From a checkpoint of a small self-supervised image encoder.
Training: muon at rate 0.0039, 6900 steps, batches of 256.
Data: trained on telescope images of galaxies (Galaxy Zoo DECaLS), 88335 training examples, 20.0 epochs.
Rows from block 5 of a small self-supervised image encoder, named by matrix and row number. Rows with one number within an expert belong to one neuron, the router's apart. Each number is 500 + 25 x the weight over its row's rms, rounded and kept within 0 to 999. All counts start at 0. Numbers have three digits each.
Before each expert's rows are labels from the 100 images, of 14848, where the router gives the expert most weight on average: "peak at" is the part of the image that holds the peak. Only what is clearly more common there than usual is listed. The data: telescope images of galaxies (Galaxy Zoo DECaLS). In brackets: how many of the 100, against the usual share in percent.
# router: slot weights (model.blocks.5.mlp.router.weight, 32x192, trained with AdamW), inputs 128-191
# gate: expert gate (model.blocks.5.mlp.gate, 16x96x192), inputs 128-191
# up: expert up (model.blocks.5.mlp.up, 16x96x192), inputs 128-191
# down: expert down (model.blocks.5.mlp.down, 16x192x96, transposed), outputs 128-191

# expert 12
peak at: top centre (40 vs 11.1)
router.24:506473523474535501561471521510527470533476504462510505557496495517478466458515498505508506491504511494474501507489527507459506506533487470497488490539538509471470473498492510506547501544502539
router.25:490485515508513505510489535519503491535484525495496495545472482537457471464504498517478492516494493509498525544494516498452498501518507464504511477534527539469484466501462493524544516545500524
gate.0:483507487603493475485498495458440491501545525511534539478503472508489486508516467505505532461484511505515523464478491515471492499507465471460475499524525538511470490515488497501484469504505486
up.0:471533512566499477455493516484435470508524518523541538507497491494481502514516489527523534467478494487500541478495451514488490520504476490459499509504519547499485504515481477509499509490520468
down.0:508509566472484489467517480482490501518516514502498496500479477441501499508492505467526515529513476483498513494560475512487515505511522528521467473489446532474495442534492527506504491445501512
gate.1:482498548540499496479508455487505526462478485512516521539510472497443514498544461532482509503515493479512508514485505494498513496476511465529545484544469531473496511506463409478476531541481547
up.1:521493482464476485507477553509507471531494516487501503464482518499566504495460539487506487491482508514484512486514483520515481545541485523483484528436519478502505468487542556535544518480519466
down.1:526500548509502520532456466511537457511467522498452480495511499505473447532484527507510549506487522511467505485506518532457448504536489485510539521493454494516526478495496511456474528502523576

# expert 10
peak at: top right (38 vs 11.1); top left (33 vs 11.1)
router.20:487509461518532480508498497546460460493493496496562542506525528520486484474522522534445504517487521510516509481517512508471516508472511513481520495528509537562484452460495477504510489550512494
router.21:462500474525535459493513485509515462496492523508521541529515533505478474472502501513480510497507503508525526489484497521495505482484486535464525501548515505517466466448495502481513506520543520
gate.0:472495478509496515541476538493494495533512558477468503503461492512487453466492493497498533536502508504527497494508492508468497536549514448445501509481538527470491519423500511499497515462497468
up.0:495476511504468520543501538428498510549511555467460506514453507536515511470510466481493520543543515518513496495513498493500521518531525458446506513468529518483493513441490524494498483446483478
down.0:520478488485529489495498508510504501540509486466471523550515474484529473502484486507420470541480471523494498507487522452531505473502471489471492472536468501493525498496516502512469485495518510
gate.1:488523472524492449517556532492452499534545520501499531486524534490516463557530502517487522484478556520522542478494520510499520515507471492493503464525515499469491500509504537418526521492505464
up.1:501495523473507543481450453545560477446467484478480505491498510480533520467472490482507473516484456482521455542504454478483489491497546478496463511478481522528524494473499476557458526526493503
down.1:485496510478511473501515529554522492465485524515456514511502499524489520537493526503550508547465477534499507481490526484500511510546502521505483446515463500498479464515516494553538497523492459

# expert 7
peak at: middle left (47 vs 11.1); middle right (40 vs 11.1)
router.14:460519564503502507535489530505532456488480512471504488558504487499504490503530490536510530506498514468502512507502525460479486536532508471493510504532539540470504489523457500535514497555504535
router.15:498503559521506514526476529526517490491451510499519487569493513512483479462504470537487495494497536484519545484484544474498486541524502478494512482529524515484506471515468496503524489553489521
gate.0:496467472528488496526479522521488503482560504482488501501470495477486513473520460476492494448553485530500501481527510492514501482526492476473488532495509530515537495494476487527527471502542488
up.0:467429462535501516465461507500505510491512491483482529482495467479484497516521490481537500457521504534489490486497493521516486501530520418480515505496527526473510509514474488485543522525526495
down.0:505489505497525482506504534484530506496497518431484502513518490495565486480522510487487547541527575493467480469486491490517536465557481467495493490509492539501456507495514502544488529484510531
gate.1:516507498525496548513509467502483465492469454467528494492479495473457518519509526514487498550529540534532525490531514507525494506531509546540524487470494530505495468534496472501491473495509512
up.1:514480489500500528493559457513492478494476465459545487494477493474440526478499505501484505538529514493564522486534542501505502524529523518525522482477482541523503494509513493496492514495535489
down.1:534531493471439477496493478496508493480466505478528500513473520479467439549508505517513497431505533488465548489543471492484504493489474463468484518500513515522495514528484527521518460452523529

# expert 9
peak at: centre (98 vs 11.1)
router.18:482491513490515497542463499553500461486499482456511513532486496503484470470518517516523506516504494517506518483489499493469529551522515475486508495545538530468483496478465473528513506548533523
router.19:473513482535509540515460504536499446481470521509516489518497499524462446467517482488498477492534472507513533475485495535497517547527525452491518511541532525504443480489477473512496511512505482
gate.0:518539447507523453484531486524497489475489533482499468531532488475522529524513498482525511526506512539526468499503488517536501509478487541468528498493464478558530501506500522500470497480516480
up.0:534526435524506476464484521502493489481543479508518465495507486490503493493493515498490528560481504523503468517496507525511510534471500482451488464474474499458507455493512496459454545532517488
down.0:475544464517493519505458515473494519512542456491474491495455487506528458454496496519511518528519491459478482488527475530506536510481486454496499472470467508470453505500501490515479530501532485
gate.1:496510498505489500486504491462450476496518519514534529482510494508511534472488500484479492481497496513502509499515504479496526478499503455480505497534463521531453505511515529515500463447459464
up.1:494527497499510499499528478518475514506505501479470498470479467419487494503519493487532482515517534483475506464489518477469515519489520514488511522483508465540503544498484491525460495510505483
down.1:507502531452499546531473485481482497506505538521525516474485479531470516487532494464517473521501506512498493499480523510490522484496551448479474547502514518483468521511500489527516485473486522