A small self-supervised image encoder, trained from scratch: arch pvt.
Rows from block 8 of a small self-supervised image encoder, named by matrix and row number. Rows with one number belong to one neuron. Each number is 50 + 12 x the weight over its row's rms, rounded and kept within 0 to 99. All counts start at 0.
After each neuron's rows are labels from the 100 images, of 14848, where the neuron reaches its largest size: "patch colour" is the nearest of a few named colours to the mean colour under the peak. Only what is clearly more common there than usual is listed. The data: telescope images of galaxies (Galaxy Zoo DECaLS).
# gate: MLP gate (model.blocks.8.mlp.gate.weight, 768x192), inputs 96-191
# fc1: MLP up (model.blocks.8.mlp.fc1.weight, 768x192), inputs 96-191
# fc2: MLP down (model.blocks.8.mlp.fc2.weight, 192x768, transposed), outputs 96-191

gate.429:41 58 55 37 46 34 47 58 36 49 43 42 47 57 53 54 64 66 49 45 43 57 65 69 58 48 43 56 51 63 43 46 42 38 54 40 53 71 47 56 41 57 60 46 62 55 50 30 47 48 35 34 57 55 46 48 50 34 42 75 22 52 42 39 51 52 43 32 37 49 78 33 50 37 40 49 52 40 69 61 42 53 42 30 39 53 56 50 54 40 40 88 51 54 64 29
fc1.429:59 49 42 31 72 48 48 39 23 59 67 40 59 48 60 50 45 54 51 43 46 55 40 39 43 71 56 57 50 74 47 30 58 64 36 70 46 51 40 56 42 57 61 39 53 55 24 32 47 42 37 48 42 55 45 44 49 40 59 46 58 52 27 75 56 28 26 43 55 49 57 33 36 46 30 58 44 68 18 49 47 65 64 56 27 49 50 34 49 49 23 41 43 59 55 64
fc2.429:53 43 49 43 47 24 59 50 48 51 34 48 48 72 32 53 55 52 42 46 60 66 50 55 47 58 60 52 70 37 48 40 47 40 52 30 52 62 48 50 52 62 48 46 48 47 43 25 26 52 33 49 49 45 56 44 57 42 48 67 38 61 37 67 72 53 57 43 47 43 48 42 32 49 23 56 60 46 68 67 38 59 60 56 67 43 52 59 36 43 32 62 64 61 66 34
patch colour: grey

gate.530:57 63 53 50 58 45 59 64 44 36 31 46 45 58 58 44 54 60 53 62 53 71 50 08 73 39 44 64 73 64 46 35 72 58 60 46 27 58 41 47 36 46 38 41 63 47 58 44 55 51 57 40 31 57 77 53 39 38 46 63 59 59 71 55 49 67 47 21 37 56 42 49 56 50 52 52 67 51 38 65 46 41 77 54 42 54 55 31 41 51 39 45 44 66 46 50
fc1.530:46 75 54 68 34 56 51 71 45 63 35 60 45 46 64 38 48 36 51 39 14 56 45 40 47 37 48 53 42 46 53 65 50 49 48 60 71 49 57 57 36 60 66 50 67 64 60 53 72 40 54 59 64 48 34 43 42 76 30 42 50 52 50 32 53 44 52 63 64 39 42 42 57 48 52 43 55 60 58 45 49 56 24 49 65 54 64 23 38 42 54 71 50 57 34 55
fc2.530:49 53 08 64 60 68 47 39 45 52 36 56 44 34 56 56 37 45 41 47 49 49 33 43 59 47 55 51 53 32 72 73 57 37 49 52 47 55 46 59 41 60 25 62 58 58 50 36 75 61 40 59 62 37 60 50 74 51 41 48 74 76 34 34 71 42 69 53 54 45 73 67 33 36 48 52 39 53 48 37 43 55 57 38 43 57 69 55 64 60 61 65 49 48 45 44
patch colour: grey; brown

gate.274:63 59 45 46 42 57 48 37 61 48 49 26 28 48 55 46 58 46 53 64 44 36 58 61 35 49 43 71 31 50 40 46 47 37 44 53 54 47 59 55 62 52 55 46 61 54 56 38 50 39 61 74 65 64 61 32 58 58 38 61 59 58 36 42 36 57 58 64 78 55 60 48 58 32 42 52 48 43 61 49 57 62 59 58 47 55 42 63 39 45 53 35 52 56 41 86
fc1.274:32 36 51 40 39 31 67 48 44 54 59 65 67 59 37 54 42 47 45 52 55 77 26 37 49 39 38 56 47 67 38 27 57 53 58 44 59 47 43 46 39 37 54 59 36 69 35 41 54 47 56 36 43 35 59 60 59 68 47 58 64 63 37 46 52 40 43 61 32 36 37 58 38 42 27 30 44 42 64 54 32 40 47 43 63 70 36 40 56 45 43 46 45 51 55 26
fc2.274:52 42 49 70 45 48 39 65 45 46 67 50 59 39 53 55 45 55 58 29 56 69 37 51 52 33 52 37 67 61 55 48 60 55 59 41 62 55 25 57 41 52 43 61 53 57 48 51 40 53 27 40 37 42 53 63 56 62 62 45 50 49 48 63 68 36 47 21 34 56 60 60 33 53 55 42 55 48 44 51 43 39 41 31 64 57 76 40 56 55 40 40 32 35 53 32
patch colour: brown

gate.535:61 38 61 50 35 58 25 49 43 65 54 60 64 36 56 39 54 38 48 56 31 38 57 34 43 59 61 40 57 34 46 32 37 53 53 66 37 46 66 50 45 56 40 44 50 31 63 48 55 44 55 59 38 58 39 55 60 73 64 46 54 70 60 37 57 45 40 38 45 43 33 56 69 39 38 38 63 27 52 59 44 53 64 56 36 52 37 44 54 46 52 54 35 58 72 42
fc1.535:47 54 39 37 58 68 39 56 79 52 45 42 45 43 54 38 51 58 45 51 68 68 50 43 61 36 67 40 19 59 64 48 53 63 53 55 47 38 37 27 57 47 46 38 57 43 45 52 42 48 34 32 55 50 43 74 49 53 59 56 66 45 59 54 63 63 60 45 43 48 33 56 42 52 53 45 52 37 60 56 67 63 41 36 53 46 46 51 51 32 39 27 44 46 62 30
fc2.535:65 55 46 53 45 52 42 50 45 55 57 56 41 63 58 29 52 67 43 60 57 36 43 47 31 58 57 49 41 53 44 48 36 70 50 48 38 47 50 47 36 47 68 43 59 24 41 52 42 57 42 68 73 51 53 76 56 63 52 53 68 86 71 73 47 43 61 50 57 37 43 45 67 49 57 43 55 19 81 58 68 54 40 48 30 56 41 53 48 39 51 59 53 71 72 30
patch colour: brown; grey

gate.758:41 46 58 52 35 37 49 29 53 50 47 31 62 84 58 41 51 56 43 47 55 56 41 51 50 60 25 66 62 42 35 48 58 48 38 49 49 46 38 33 18 27 46 58 58 39 49 65 55 34 49 45 40 67 29 58 54 65 62 63 63 49 69 39 63 66 64 72 57 51 47 50 64 73 66 61 46 43 56 53 52 63 52 56 47 56 35 57 71 44 49 32 46 32 59 72
fc1.758:39 57 74 48 57 45 38 44 65 70 59 46 53 77 40 36 66 35 58 47 45 67 65 83 34 45 40 57 64 45 62 69 51 43 40 67 27 33 53 36 41 44 74 70 56 53 59 58 39 30 58 46 34 46 40 72 39 67 58 72 75 54 40 41 39 54 58 66 59 51 49 39 44 59 61 66 52 53 34 48 45 37 45 53 62 47 65 53 61 44 39 45 41 40 39 58
fc2.758:54 44 71 53 48 38 51 62 49 67 78 49 46 47 36 49 39 66 33 69 44 45 52 69 37 45 57 45 29 38 64 73 51 50 52 71 49 67 51 54 59 44 54 63 42 58 45 56 51 65 50 79 54 39 43 49 50 55 42 56 43 50 46 44 60 26 58 49 43 32 54 50 44 36 40 52 46 61 61 36 62 32 51 45 49 43 65 69 47 46 34 47 58 63 52 48
patch colour: grey

gate.36:72 37 63 53 63 44 56 48 56 33 33 48 53 62 63 32 65 73 44 42 58 59 30 57 53 59 50 38 30 55 51 55 53 54 37 45 57 39 48 48 67 51 51 48 34 47 37 45 62 56 55 64 62 63 28 39 63 53 65 51 42 41 63 59 47 73 42 40 58 60 88 52 66 43 67 59 47 43 51 60 43 53 56 53 49 39 47 60 36 61 50 52 52 46 60 62
fc1.36:59 45 43 49 53 53 42 35 58 32 52 37 45 54 47 55 43 61 44 53 53 73 43 42 59 48 17 53 44 61 44 45 58 52 37 61 42 51 56 57 73 34 39 44 30 26 42 24 45 66 60 64 63 55 37 34 45 42 27 46 57 39 61 48 34 58 32 26 39 45 64 60 50 61 66 61 45 63 50 60 55 76 49 53 42 38 43 46 60 59 50 54 55 62 50 52
fc2.36:72 47 65 67 49 36 39 60 43 37 32 53 56 51 50 40 60 48 31 35 46 52 54 48 68 64 31 34 45 33 55 62 37 70 47 45 39 59 69 50 49 61 54 52 26 62 47 42 65 40 61 63 50 53 38 63 49 52 56 49 59 41 48 72 49 54 58 45 47 43 65 61 53 42 46 62 45 57 27 46 78 52 51 37 32 47 36 39 75 40 63 65 11 40 47 33
patch colour: grey; brown

gate.736:58 62 52 67 53 49 37 40 19 50 55 62 41 43 48 46 51 38 56 53 42 45 54 24 46 66 36 57 25 37 52 37 61 33 58 54 58 37 48 49 55 54 68 49 45 60 51 56 37 47 38 48 75 58 68 41 40 71 32 47 51 49 73 48 46 54 27 52 55 22 50 37 44 57 37 48 36 54 56 33 50 62 59 52 41 49 56 49 63 22 45 50 45 53 44 51
fc1.736:46 47 52 43 55 47 51 55 58 55 49 42 43 57 51 35 47 54 48 36 42 57 55 47 53 35 48 61 48 67 32 48 27 48 50 36 42 57 70 49 35 47 68 49 37 40 30 61 61 56 59 62 32 47 31 56 49 52 48 71 53 38 45 60 61 61 57 51 43 55 38 68 47 45 51 32 40 41 45 60 61 69 46 62 59 50 52 64 53 56 63 44 58 56 40 62
fc2.736:65 25 64 61 45 41 62 49 58 46 37 51 36 54 33 64 28 46 63 56 44 51 56 66 57 22 52 53 62 53 49 67 48 70 40 48 45 55 58 23 72 40 49 57 31 32 45 42 39 63 50 69 39 51 59 46 63 52 59 47 55 60 42 49 56 31 57 52 40 62 42 67 41 67 43 52 61 22 52 63 45 59 45 57 60 38 50 59 55 46 55 52 28 52 41 65
patch colour: grey

gate.639:39 67 55 58 42 46 70 63 53 51 55 53 71 36 25 43 60 66 54 58 56 47 40 47 62 52 49 55 38 44 24 65 56 61 48 54 49 46 33 48 59 68 46 43 45 43 55 51 69 73 60 42 42 50 55 41 33 50 44 45 46 43 68 42 57 56 53 58 47 53 57 62 67 30 15 56 37 52 30 57 32 71 39 28 53 57 69 52 43 42 53 38 57 48 47 26
fc1.639:49 64 50 75 45 30 48 45 54 42 50 43 53 64 60 54 63 61 63 41 57 48 51 51 43 50 34 39 53 42 43 39 42 56 45 51 52 63 39 67 41 47 60 60 49 48 56 45 54 44 30 54 27 58 26 38 50 34 82 63 59 37 43 57 60 62 38 62 47 69 49 29 44 51 70 70 53 36 59 49 38 46 68 73 35 63 55 34 42 52 48 45 43 29 50 83
fc2.639:59 57 54 59 46 60 54 44 61 63 72 43 68 35 51 59 48 50 62 53 54 54 35 67 48 42 57 43 58 54 51 53 54 59 51 64 55 43 34 35 67 45 70 22 54 58 49 56 44 68 72 72 59 31 81 48 56 48 59 26 67 45 69 42 60 36 67 49 48 37 40 61 56 71 58 53 45 45 29 36 69 48 78 48 47 58 47 52 61 42 50 61 44 53 31 28
patch colour: grey

gate.79:51 37 61 27 52 40 66 45 58 54 36 36 43 49 42 47 49 38 41 65 33 43 33 60 46 40 36 32 58 54 70 54 58 62 44 51 36 33 50 37 26 56 39 46 43 22 42 50 41 30 69 45 36 55 44 51 48 61 42 44 50 58 55 56 34 56 57 65 52 62 53 69 39 64 43 72 46 40 55 42 28 63 42 39 65 16 43 44 75 50 55 41 43 46 54 50
fc1.79:38 47 30 29 64 43 54 42 55 69 43 45 51 56 30 50 35 34 48 44 52 49 58 49 54 25 54 36 42 48 46 54 40 65 67 42 63 32 61 45 65 30 52 46 65 53 47 55 56 41 49 45 51 24 46 54 49 50 49 50 36 48 25 53 38 52 47 80 45 52 33 62 54 59 38 64 34 66 40 26 54 74 51 60 70 26 55 31 56 51 60 27 48 52 37 49
fc2.79:56 50 52 41 50 55 55 50 65 61 42 41 55 51 58 58 63 38 36 61 38 50 37 64 52 37 38 47 66 50 77 61 58 57 28 46 59 31 44 47 44 62 34 51 45 20 56 61 44 41 53 48 36 64 45 48 66 63 46 43 41 40 21 54 50 60 65 55 69 63 47 69 39 49 50 51 55 34 59 40 31 40 56 55 72 48 42 41 52 76 56 51 40 38 34 42
patch colour: brown

gate.142:58 56 65 47 54 62 49 55 61 50 66 48 74 40 61 30 51 72 50 33 38 54 48 26 65 73 53 46 60 41 42 35 41 48 41 47 68 79 46 57 49 53 51 50 39 59 61 46 47 50 59 41 69 53 59 70 52 50 55 60 47 65 51 44 48 44 50 41 50 57 52 31 80 21 47 45 65 43 49 57 61 50 47 31 50 62 38 40 44 66 36 41 40 53 57 42
fc1.142:48 37 52 39 39 52 61 44 47 77 51 69 39 49 29 60 41 59 49 57 58 56 47 47 43 33 66 55 39 48 68 51 54 48 51 40 34 32 62 62 39 27 40 34 40 44 45 72 49 58 51 48 44 44 60 38 34 33 57 50 53 47 55 72 53 41 45 63 54 35 60 58 68 76 30 44 44 54 56 44 39 34 60 64 71 32 47 32 51 58 47 54 46 63 35 57
fc2.142:53 33 39 48 42 58 50 60 48 71 48 51 45 59 58 71 58 22 49 52 51 47 56 60 38 17 57 59 50 57 80 62 56 34 33 51 37 37 53 59 59 53 48 67 50 51 49 63 58 67 52 64 39 56 48 41 58 50 50 51 47 33 35 34 57 52 44 53 58 54 45 61 33 70 58 37 49 60 41 36 38 46 49 54 63 57 64 44 42 69 49 56 52 53 42 51
patch colour: brown

gate.243:67 41 49 73 51 53 54 49 27 30 59 49 56 51 50 30 34 66 21 67 63 30 70 38 50 71 42 43 33 56 53 63 42 53 54 54 48 62 67 23 54 32 78 57 44 56 63 59 52 58 45 68 40 54 40 55 55 64 68 39 62 57 32 46 54 40 41 44 49 76 58 51 48 65 24 39 64 45 51 44 58 65 32 38 56 61 49 50 47 54 51 55 35 47 62 47
fc1.243:66 69 38 45 51 64 65 38 44 47 71 30 33 44 58 35 34 52 58 49 56 48 57 33 48 64 41 61 48 47 57 71 63 57 61 55 39 58 56 42 67 49 66 48 46 50 73 48 63 35 49 55 57 65 44 69 41 61 74 47 39 50 57 41 69 49 40 33 24 79 55 40 45 55 49 43 56 44 70 41 41 56 76 54 56 39 56 57 54 41 44 59 43 25 56 25
fc2.243:47 38 49 49 61 51 48 34 28 45 47 38 63 41 42 39 54 76 30 69 44 48 52 51 47 75 31 42 39 60 55 39 43 54 63 58 44 47 66 38 31 44 64 50 32 52 55 46 49 35 26 56 56 55 32 56 30 63 55 45 63 59 41 53 49 53 21 30 53 61 43 58 48 45 38 40 59 44 63 32 76 46 46 40 52 49 79 59 73 43 49 54 58 51 58 60
patch colour: grey

gate.659:36 63 41 60 60 46 54 68 49 39 44 48 59 54 63 41 58 49 72 46 64 48 36 50 80 57 37 57 74 68 58 61 50 44 55 50 53 64 78 57 46 44 44 47 45 50 52 50 59 54 24 38 47 47 55 56 58 55 62 59 45 44 53 40 49 49 52 41 43 30 63 51 66 43 83 54 56 59 57 61 69 53 50 64 52 51 61 59 38 61 50 66 65 43 48 68
fc1.659:74 57 53 71 41 40 63 51 57 71 40 61 39 40 57 59 48 53 48 46 44 35 57 56 40 51 61 41 51 47 64 63 36 39 50 59 42 41 31 63 54 40 58 52 53 15 39 36 22 47 70 37 43 61 40 61 61 63 63 57 38 45 54 35 53 58 48 60 53 33 30 86 55 57 49 54 51 51 42 50 36 46 67 36 52 45 57 55 53 64 46 20 47 64 36 55
fc2.659:44 58 41 49 53 49 52 58 46 37 58 59 48 46 80 45 51 46 36 53 37 53 68 53 56 41 37 64 57 50 62 45 69 43 51 37 43 65 30 51 50 60 59 40 61 72 35 48 66 40 47 43 38 49 61 56 45 50 33 59 47 44 71 52 29 59 57 57 60 50 43 65 48 60 39 64 56 74 70 44 40 31 46 43 63 46 43 43 50 76 53 36 44 26 40 44
patch colour: grey; brown

gate.73:41 69 51 38 39 53 60 48 45 34 31 54 55 49 38 36 54 66 57 65 34 42 88 51 72 50 51 39 37 46 50 46 61 32 30 67 63 31 45 52 57 18 45 33 42 66 41 45 66 50 51 58 51 39 56 39 54 69 49 46 48 53 35 52 50 54 54 62 51 48 30 33 45 47 49 45 56 29 43 40 45 31 51 37 51 62 53 43 33 41 54 52 58 45 48 40
fc1.73:48 52 37 48 55 81 33 53 56 71 48 73 43 57 31 38 40 18 43 33 61 50 36 39 52 58 43 53 60 56 47 50 48 39 62 42 63 35 47 34 61 63 60 43 54 50 51 43 48 47 33 50 42 47 47 69 60 25 65 46 74 41 22 56 49 35 61 71 45 43 55 85 51 54 48 34 50 50 47 50 48 66 32 41 37 34 53 53 70 69 62 33 45 32 70 58
fc2.73:27 61 64 48 40 65 61 64 53 30 46 62 54 49 38 30 66 86 58 56 55 52 69 49 54 57 42 43 48 44 54 45 42 38 41 67 43 41 46 50 44 40 39 52 40 68 68 48 82 31 38 59 37 41 46 38 50 55 58 49 40 30 34 38 61 82 62 54 41 53 38 30 33 41 38 50 67 57 36 44 54 62 63 51 58 45 55 52 36 49 47 59 71 49 52 44
patch colour: grey; brown

gate.294:57 61 45 26 34 63 66 59 27 41 36 50 36 45 45 44 71 44 48 64 20 70 67 69 57 51 51 48 49 43 72 56 57 67 36 26 69 59 66 30 62 70 65 57 40 69 64 68 57 41 62 55 47 33 58 49 48 53 43 45 52 42 50 44 51 49 40 53 54 49 51 57 50 65 36 72 53 61 40 65 51 49 46 79 38 54 32 43 41 62 40 37 42 51 35 58
fc1.294:35 48 44 49 32 47 61 38 33 44 59 52 56 56 66 38 49 43 50 68 52 61 48 32 35 49 41 45 57 71 45 26 51 45 58 39 49 16 51 44 45 48 43 49 53 33 38 55 46 52 35 62 45 38 40 56 45 41 61 44 51 41 58 68 64 55 38 49 49 89 61 22 39 68 62 71 48 29 37 45 74 71 37 53 52 39 51 50 41 48 38 56 63 40 76 47
fc2.294:57 62 28 38 58 30 67 50 57 43 59 64 49 56 66 57 74 40 72 66 83 50 34 35 49 27 43 66 46 71 58 44 57 34 71 28 58 29 49 58 65 51 35 64 47 46 56 43 48 62 65 55 47 41 44 42 55 61 40 42 47 67 58 43 41 62 41 62 49 38 43 48 41 42 57 57 44 56 65 50 36 52 47 68 56 69 55 47 47 57 44 54 58 38 32 47
patch colour: grey; brown

gate.689:50 41 67 61 35 36 34 43 46 38 42 35 49 62 62 46 49 45 34 49 37 37 30 38 43 55 40 49 50 50 43 69 61 63 76 64 36 66 45 45 32 33 52 54 42 60 47 46 40 65 36 51 38 53 61 63 47 41 41 58 49 56 61 54 44 48 56 39 66 60 29 55 49 58 50 30 64 38 40 35 41 82 39 52 52 70 49 40 51 41 40 65 42 49 41 68
fc1.689:67 44 52 68 28 61 34 40 47 53 40 48 64 60 48 42 71 46 37 43 71 35 44 59 44 51 55 46 29 48 26 45 42 67 63 45 41 48 43 48 48 60 33 61 52 58 36 43 45 72 53 39 42 45 65 57 70 38 55 69 50 52 43 54 58 56 61 70 54 43 23 54 55 61 58 43 39 70 41 62 65 31 54 35 53 57 32 63 54 64 24 60 73 42 58 41
fc2.689:52 45 28 44 42 61 40 55 46 44 48 52 40 33 47 47 50 56 77 52 62 64 60 52 46 49 56 34 47 33 50 62 45 61 38 53 52 45 47 62 66 65 68 45 68 49 56 58 54 67 73 51 42 45 60 39 63 34 47 20 61 44 52 50 64 39 59 75 42 48 57 30 46 52 56 60 42 53 56 66 44 41 52 37 39 43 47 53 34 61 73 24 45 48 49 50
patch colour: grey

gate.93:62 60 49 63 35 36 57 51 30 32 53 52 52 54 33 65 47 49 52 61 38 41 37 40 67 41 75 41 38 25 88 59 54 39 61 53 78 35 23 37 35 48 49 49 58 43 54 63 74 66 70 49 50 27 44 52 57 49 52 64 58 65 52 38 48 45 56 41 28 40 47 45 20 65 34 64 45 42 51 53 61 27 62 51 55 45 47 46 50 51 22 45 59 64 47 55
fc1.93:51 50 49 66 50 49 25 64 48 28 51 58 07 68 52 57 51 37 35 40 65 71 33 73 46 61 42 37 67 50 52 40 45 44 43 31 55 56 30 48 51 51 59 50 75 43 43 66 65 45 53 39 44 67 61 56 35 34 45 50 43 57 39 45 55 40 47 57 51 54 57 50 61 32 34 59 43 35 40 59 61 58 59 75 74 52 37 43 56 63 54 42 33 45 60 55
fc2.93:54 46 54 49 56 31 64 32 52 54 49 50 78 43 67 37 42 69 65 52 30 25 77 32 59 66 46 62 39 66 37 52 40 48 65 61 44 24 55 59 48 47 27 53 49 38 54 44 53 17 31 57 42 46 48 56 56 58 59 44 50 55 35 62 50 64 67 53 37 28 30 63 50 56 48 71 82 49 45 48 58 66 42 26 63 41 45 44 52 36 38 33 51 45 46 51
patch colour: brown

gate.107:30 74 46 75 43 36 64 46 48 50 50 35 46 42 44 40 37 36 20 46 55 52 31 75 60 64 37 63 46 46 45 32 61 45 55 23 56 55 48 51 55 57 70 63 47 50 55 43 42 37 41 46 61 50 71 37 65 31 55 52 70 39 46 42 54 57 55 46 28 45 33 50 56 63 75 70 75 53 65 48 40 34 42 51 56 36 29 56 65 33 48 48 55 49 52 57
fc1.107:37 54 37 49 39 48 59 61 72 33 45 58 61 42 36 50 43 41 38 67 42 59 41 77 67 58 36 49 39 75 60 55 62 43 51 38 57 50 46 62 54 43 57 68 49 29 45 61 41 51 74 41 35 39 72 37 62 42 30 52 32 67 58 43 48 27 34 61 52 41 41 59 73 58 61 56 29 56 41 57 49 54 51 38 43 56 46 57 33 46 42 57 61 65 40 43
fc2.107:55 56 57 65 48 31 44 56 51 55 69 57 43 50 55 36 53 34 42 52 59 45 29 75 76 55 64 57 52 32 45 43 37 60 58 52 73 50 61 39 59 54 51 63 32 41 55 24 44 55 68 43 57 28 48 42 46 44 51 25 65 42 72 42 70 37 56 57 31 60 25 51 57 58 77 54 48 47 52 38 40 36 73 50 38 43 40 49 44 49 70 46 38 45 36 75
patch colour: grey; brown

gate.361:76 74 50 50 49 49 70 43 51 38 65 62 57 53 26 73 53 51 58 54 36 54 75 48 53 21 53 55 25 53 65 41 45 65 54 56 67 44 54 51 77 48 38 56 70 51 53 35 75 29 55 57 59 63 61 36 51 64 40 54 37 47 33 45 43 44 52 72 47 49 38 43 49 25 56 31 63 44 43 38 67 64 32 46 36 52 58 52 40 38 31 27 59 62 34 61
fc1.361:48 40 30 56 43 42 58 50 50 36 31 53 64 29 43 40 64 40 42 60 53 23 74 14 31 57 26 47 59 49 32 61 70 44 65 47 52 32 33 28 47 36 59 42 62 64 55 48 45 51 25 52 05 58 49 73 50 61 40 76 53 54 33 50 35 57 64 36 48 49 59 68 62 73 43 63 37 58 53 60 68 25 42 50 61 40 35 48 53 84 38 56 44 43 51 42
fc2.361:46 26 45 54 48 41 39 50 43 60 37 39 36 56 55 33 36 22 44 25 56 56 46 55 41 57 64 56 60 48 49 46 55 40 50 37 60 55 53 59 41 56 53 58 52 51 41 64 33 65 21 45 43 32 65 61 61 53 47 55 48 64 66 75 61 66 54 33 51 60 50 48 43 81 42 60 40 38 77 56 56 35 47 53 52 50 48 62 38 66 56 36 48 46 68 30
patch colour: brown

gate.97:40 45 54 70 63 56 40 61 43 52 49 62 40 41 65 40 75 41 55 31 48 42 44 38 72 54 61 36 49 54 51 65 36 62 37 82 52 41 63 57 70 36 58 09 50 42 41 71 69 34 50 44 71 41 60 68 57 56 39 48 49 61 49 53 60 65 64 46 43 64 58 42 48 62 45 48 49 45 44 54 78 30 63 70 53 32 63 41 53 35 47 56 48 40 65 41
fc1.97:47 52 44 44 62 65 51 49 41 58 56 44 58 51 76 41 42 63 43 40 58 59 66 48 61 51 60 33 42 33 53 58 58 59 33 55 49 27 58 54 67 48 62 25 32 41 43 55 82 32 72 34 66 47 48 71 42 25 45 49 57 51 45 62 64 40 80 54 46 45 49 39 60 50 35 57 39 43 29 30 50 32 44 46 66 31 61 58 69 32 72 69 44 51 58 49
fc2.97:42 60 57 53 43 29 65 63 51 59 57 57 50 88 28 49 52 44 44 58 37 48 51 58 40 48 26 70 52 60 52 51 60 61 59 38 47 44 66 60 36 39 29 75 47 35 63 51 53 67 68 44 13 61 43 46 56 55 37 68 35 30 55 39 63 34 48 48 70 54 49 64 43 47 60 43 49 69 59 24 49 64 51 40 67 67 35 46 52 56 38 55 35 43 41 48
patch colour: brown; grey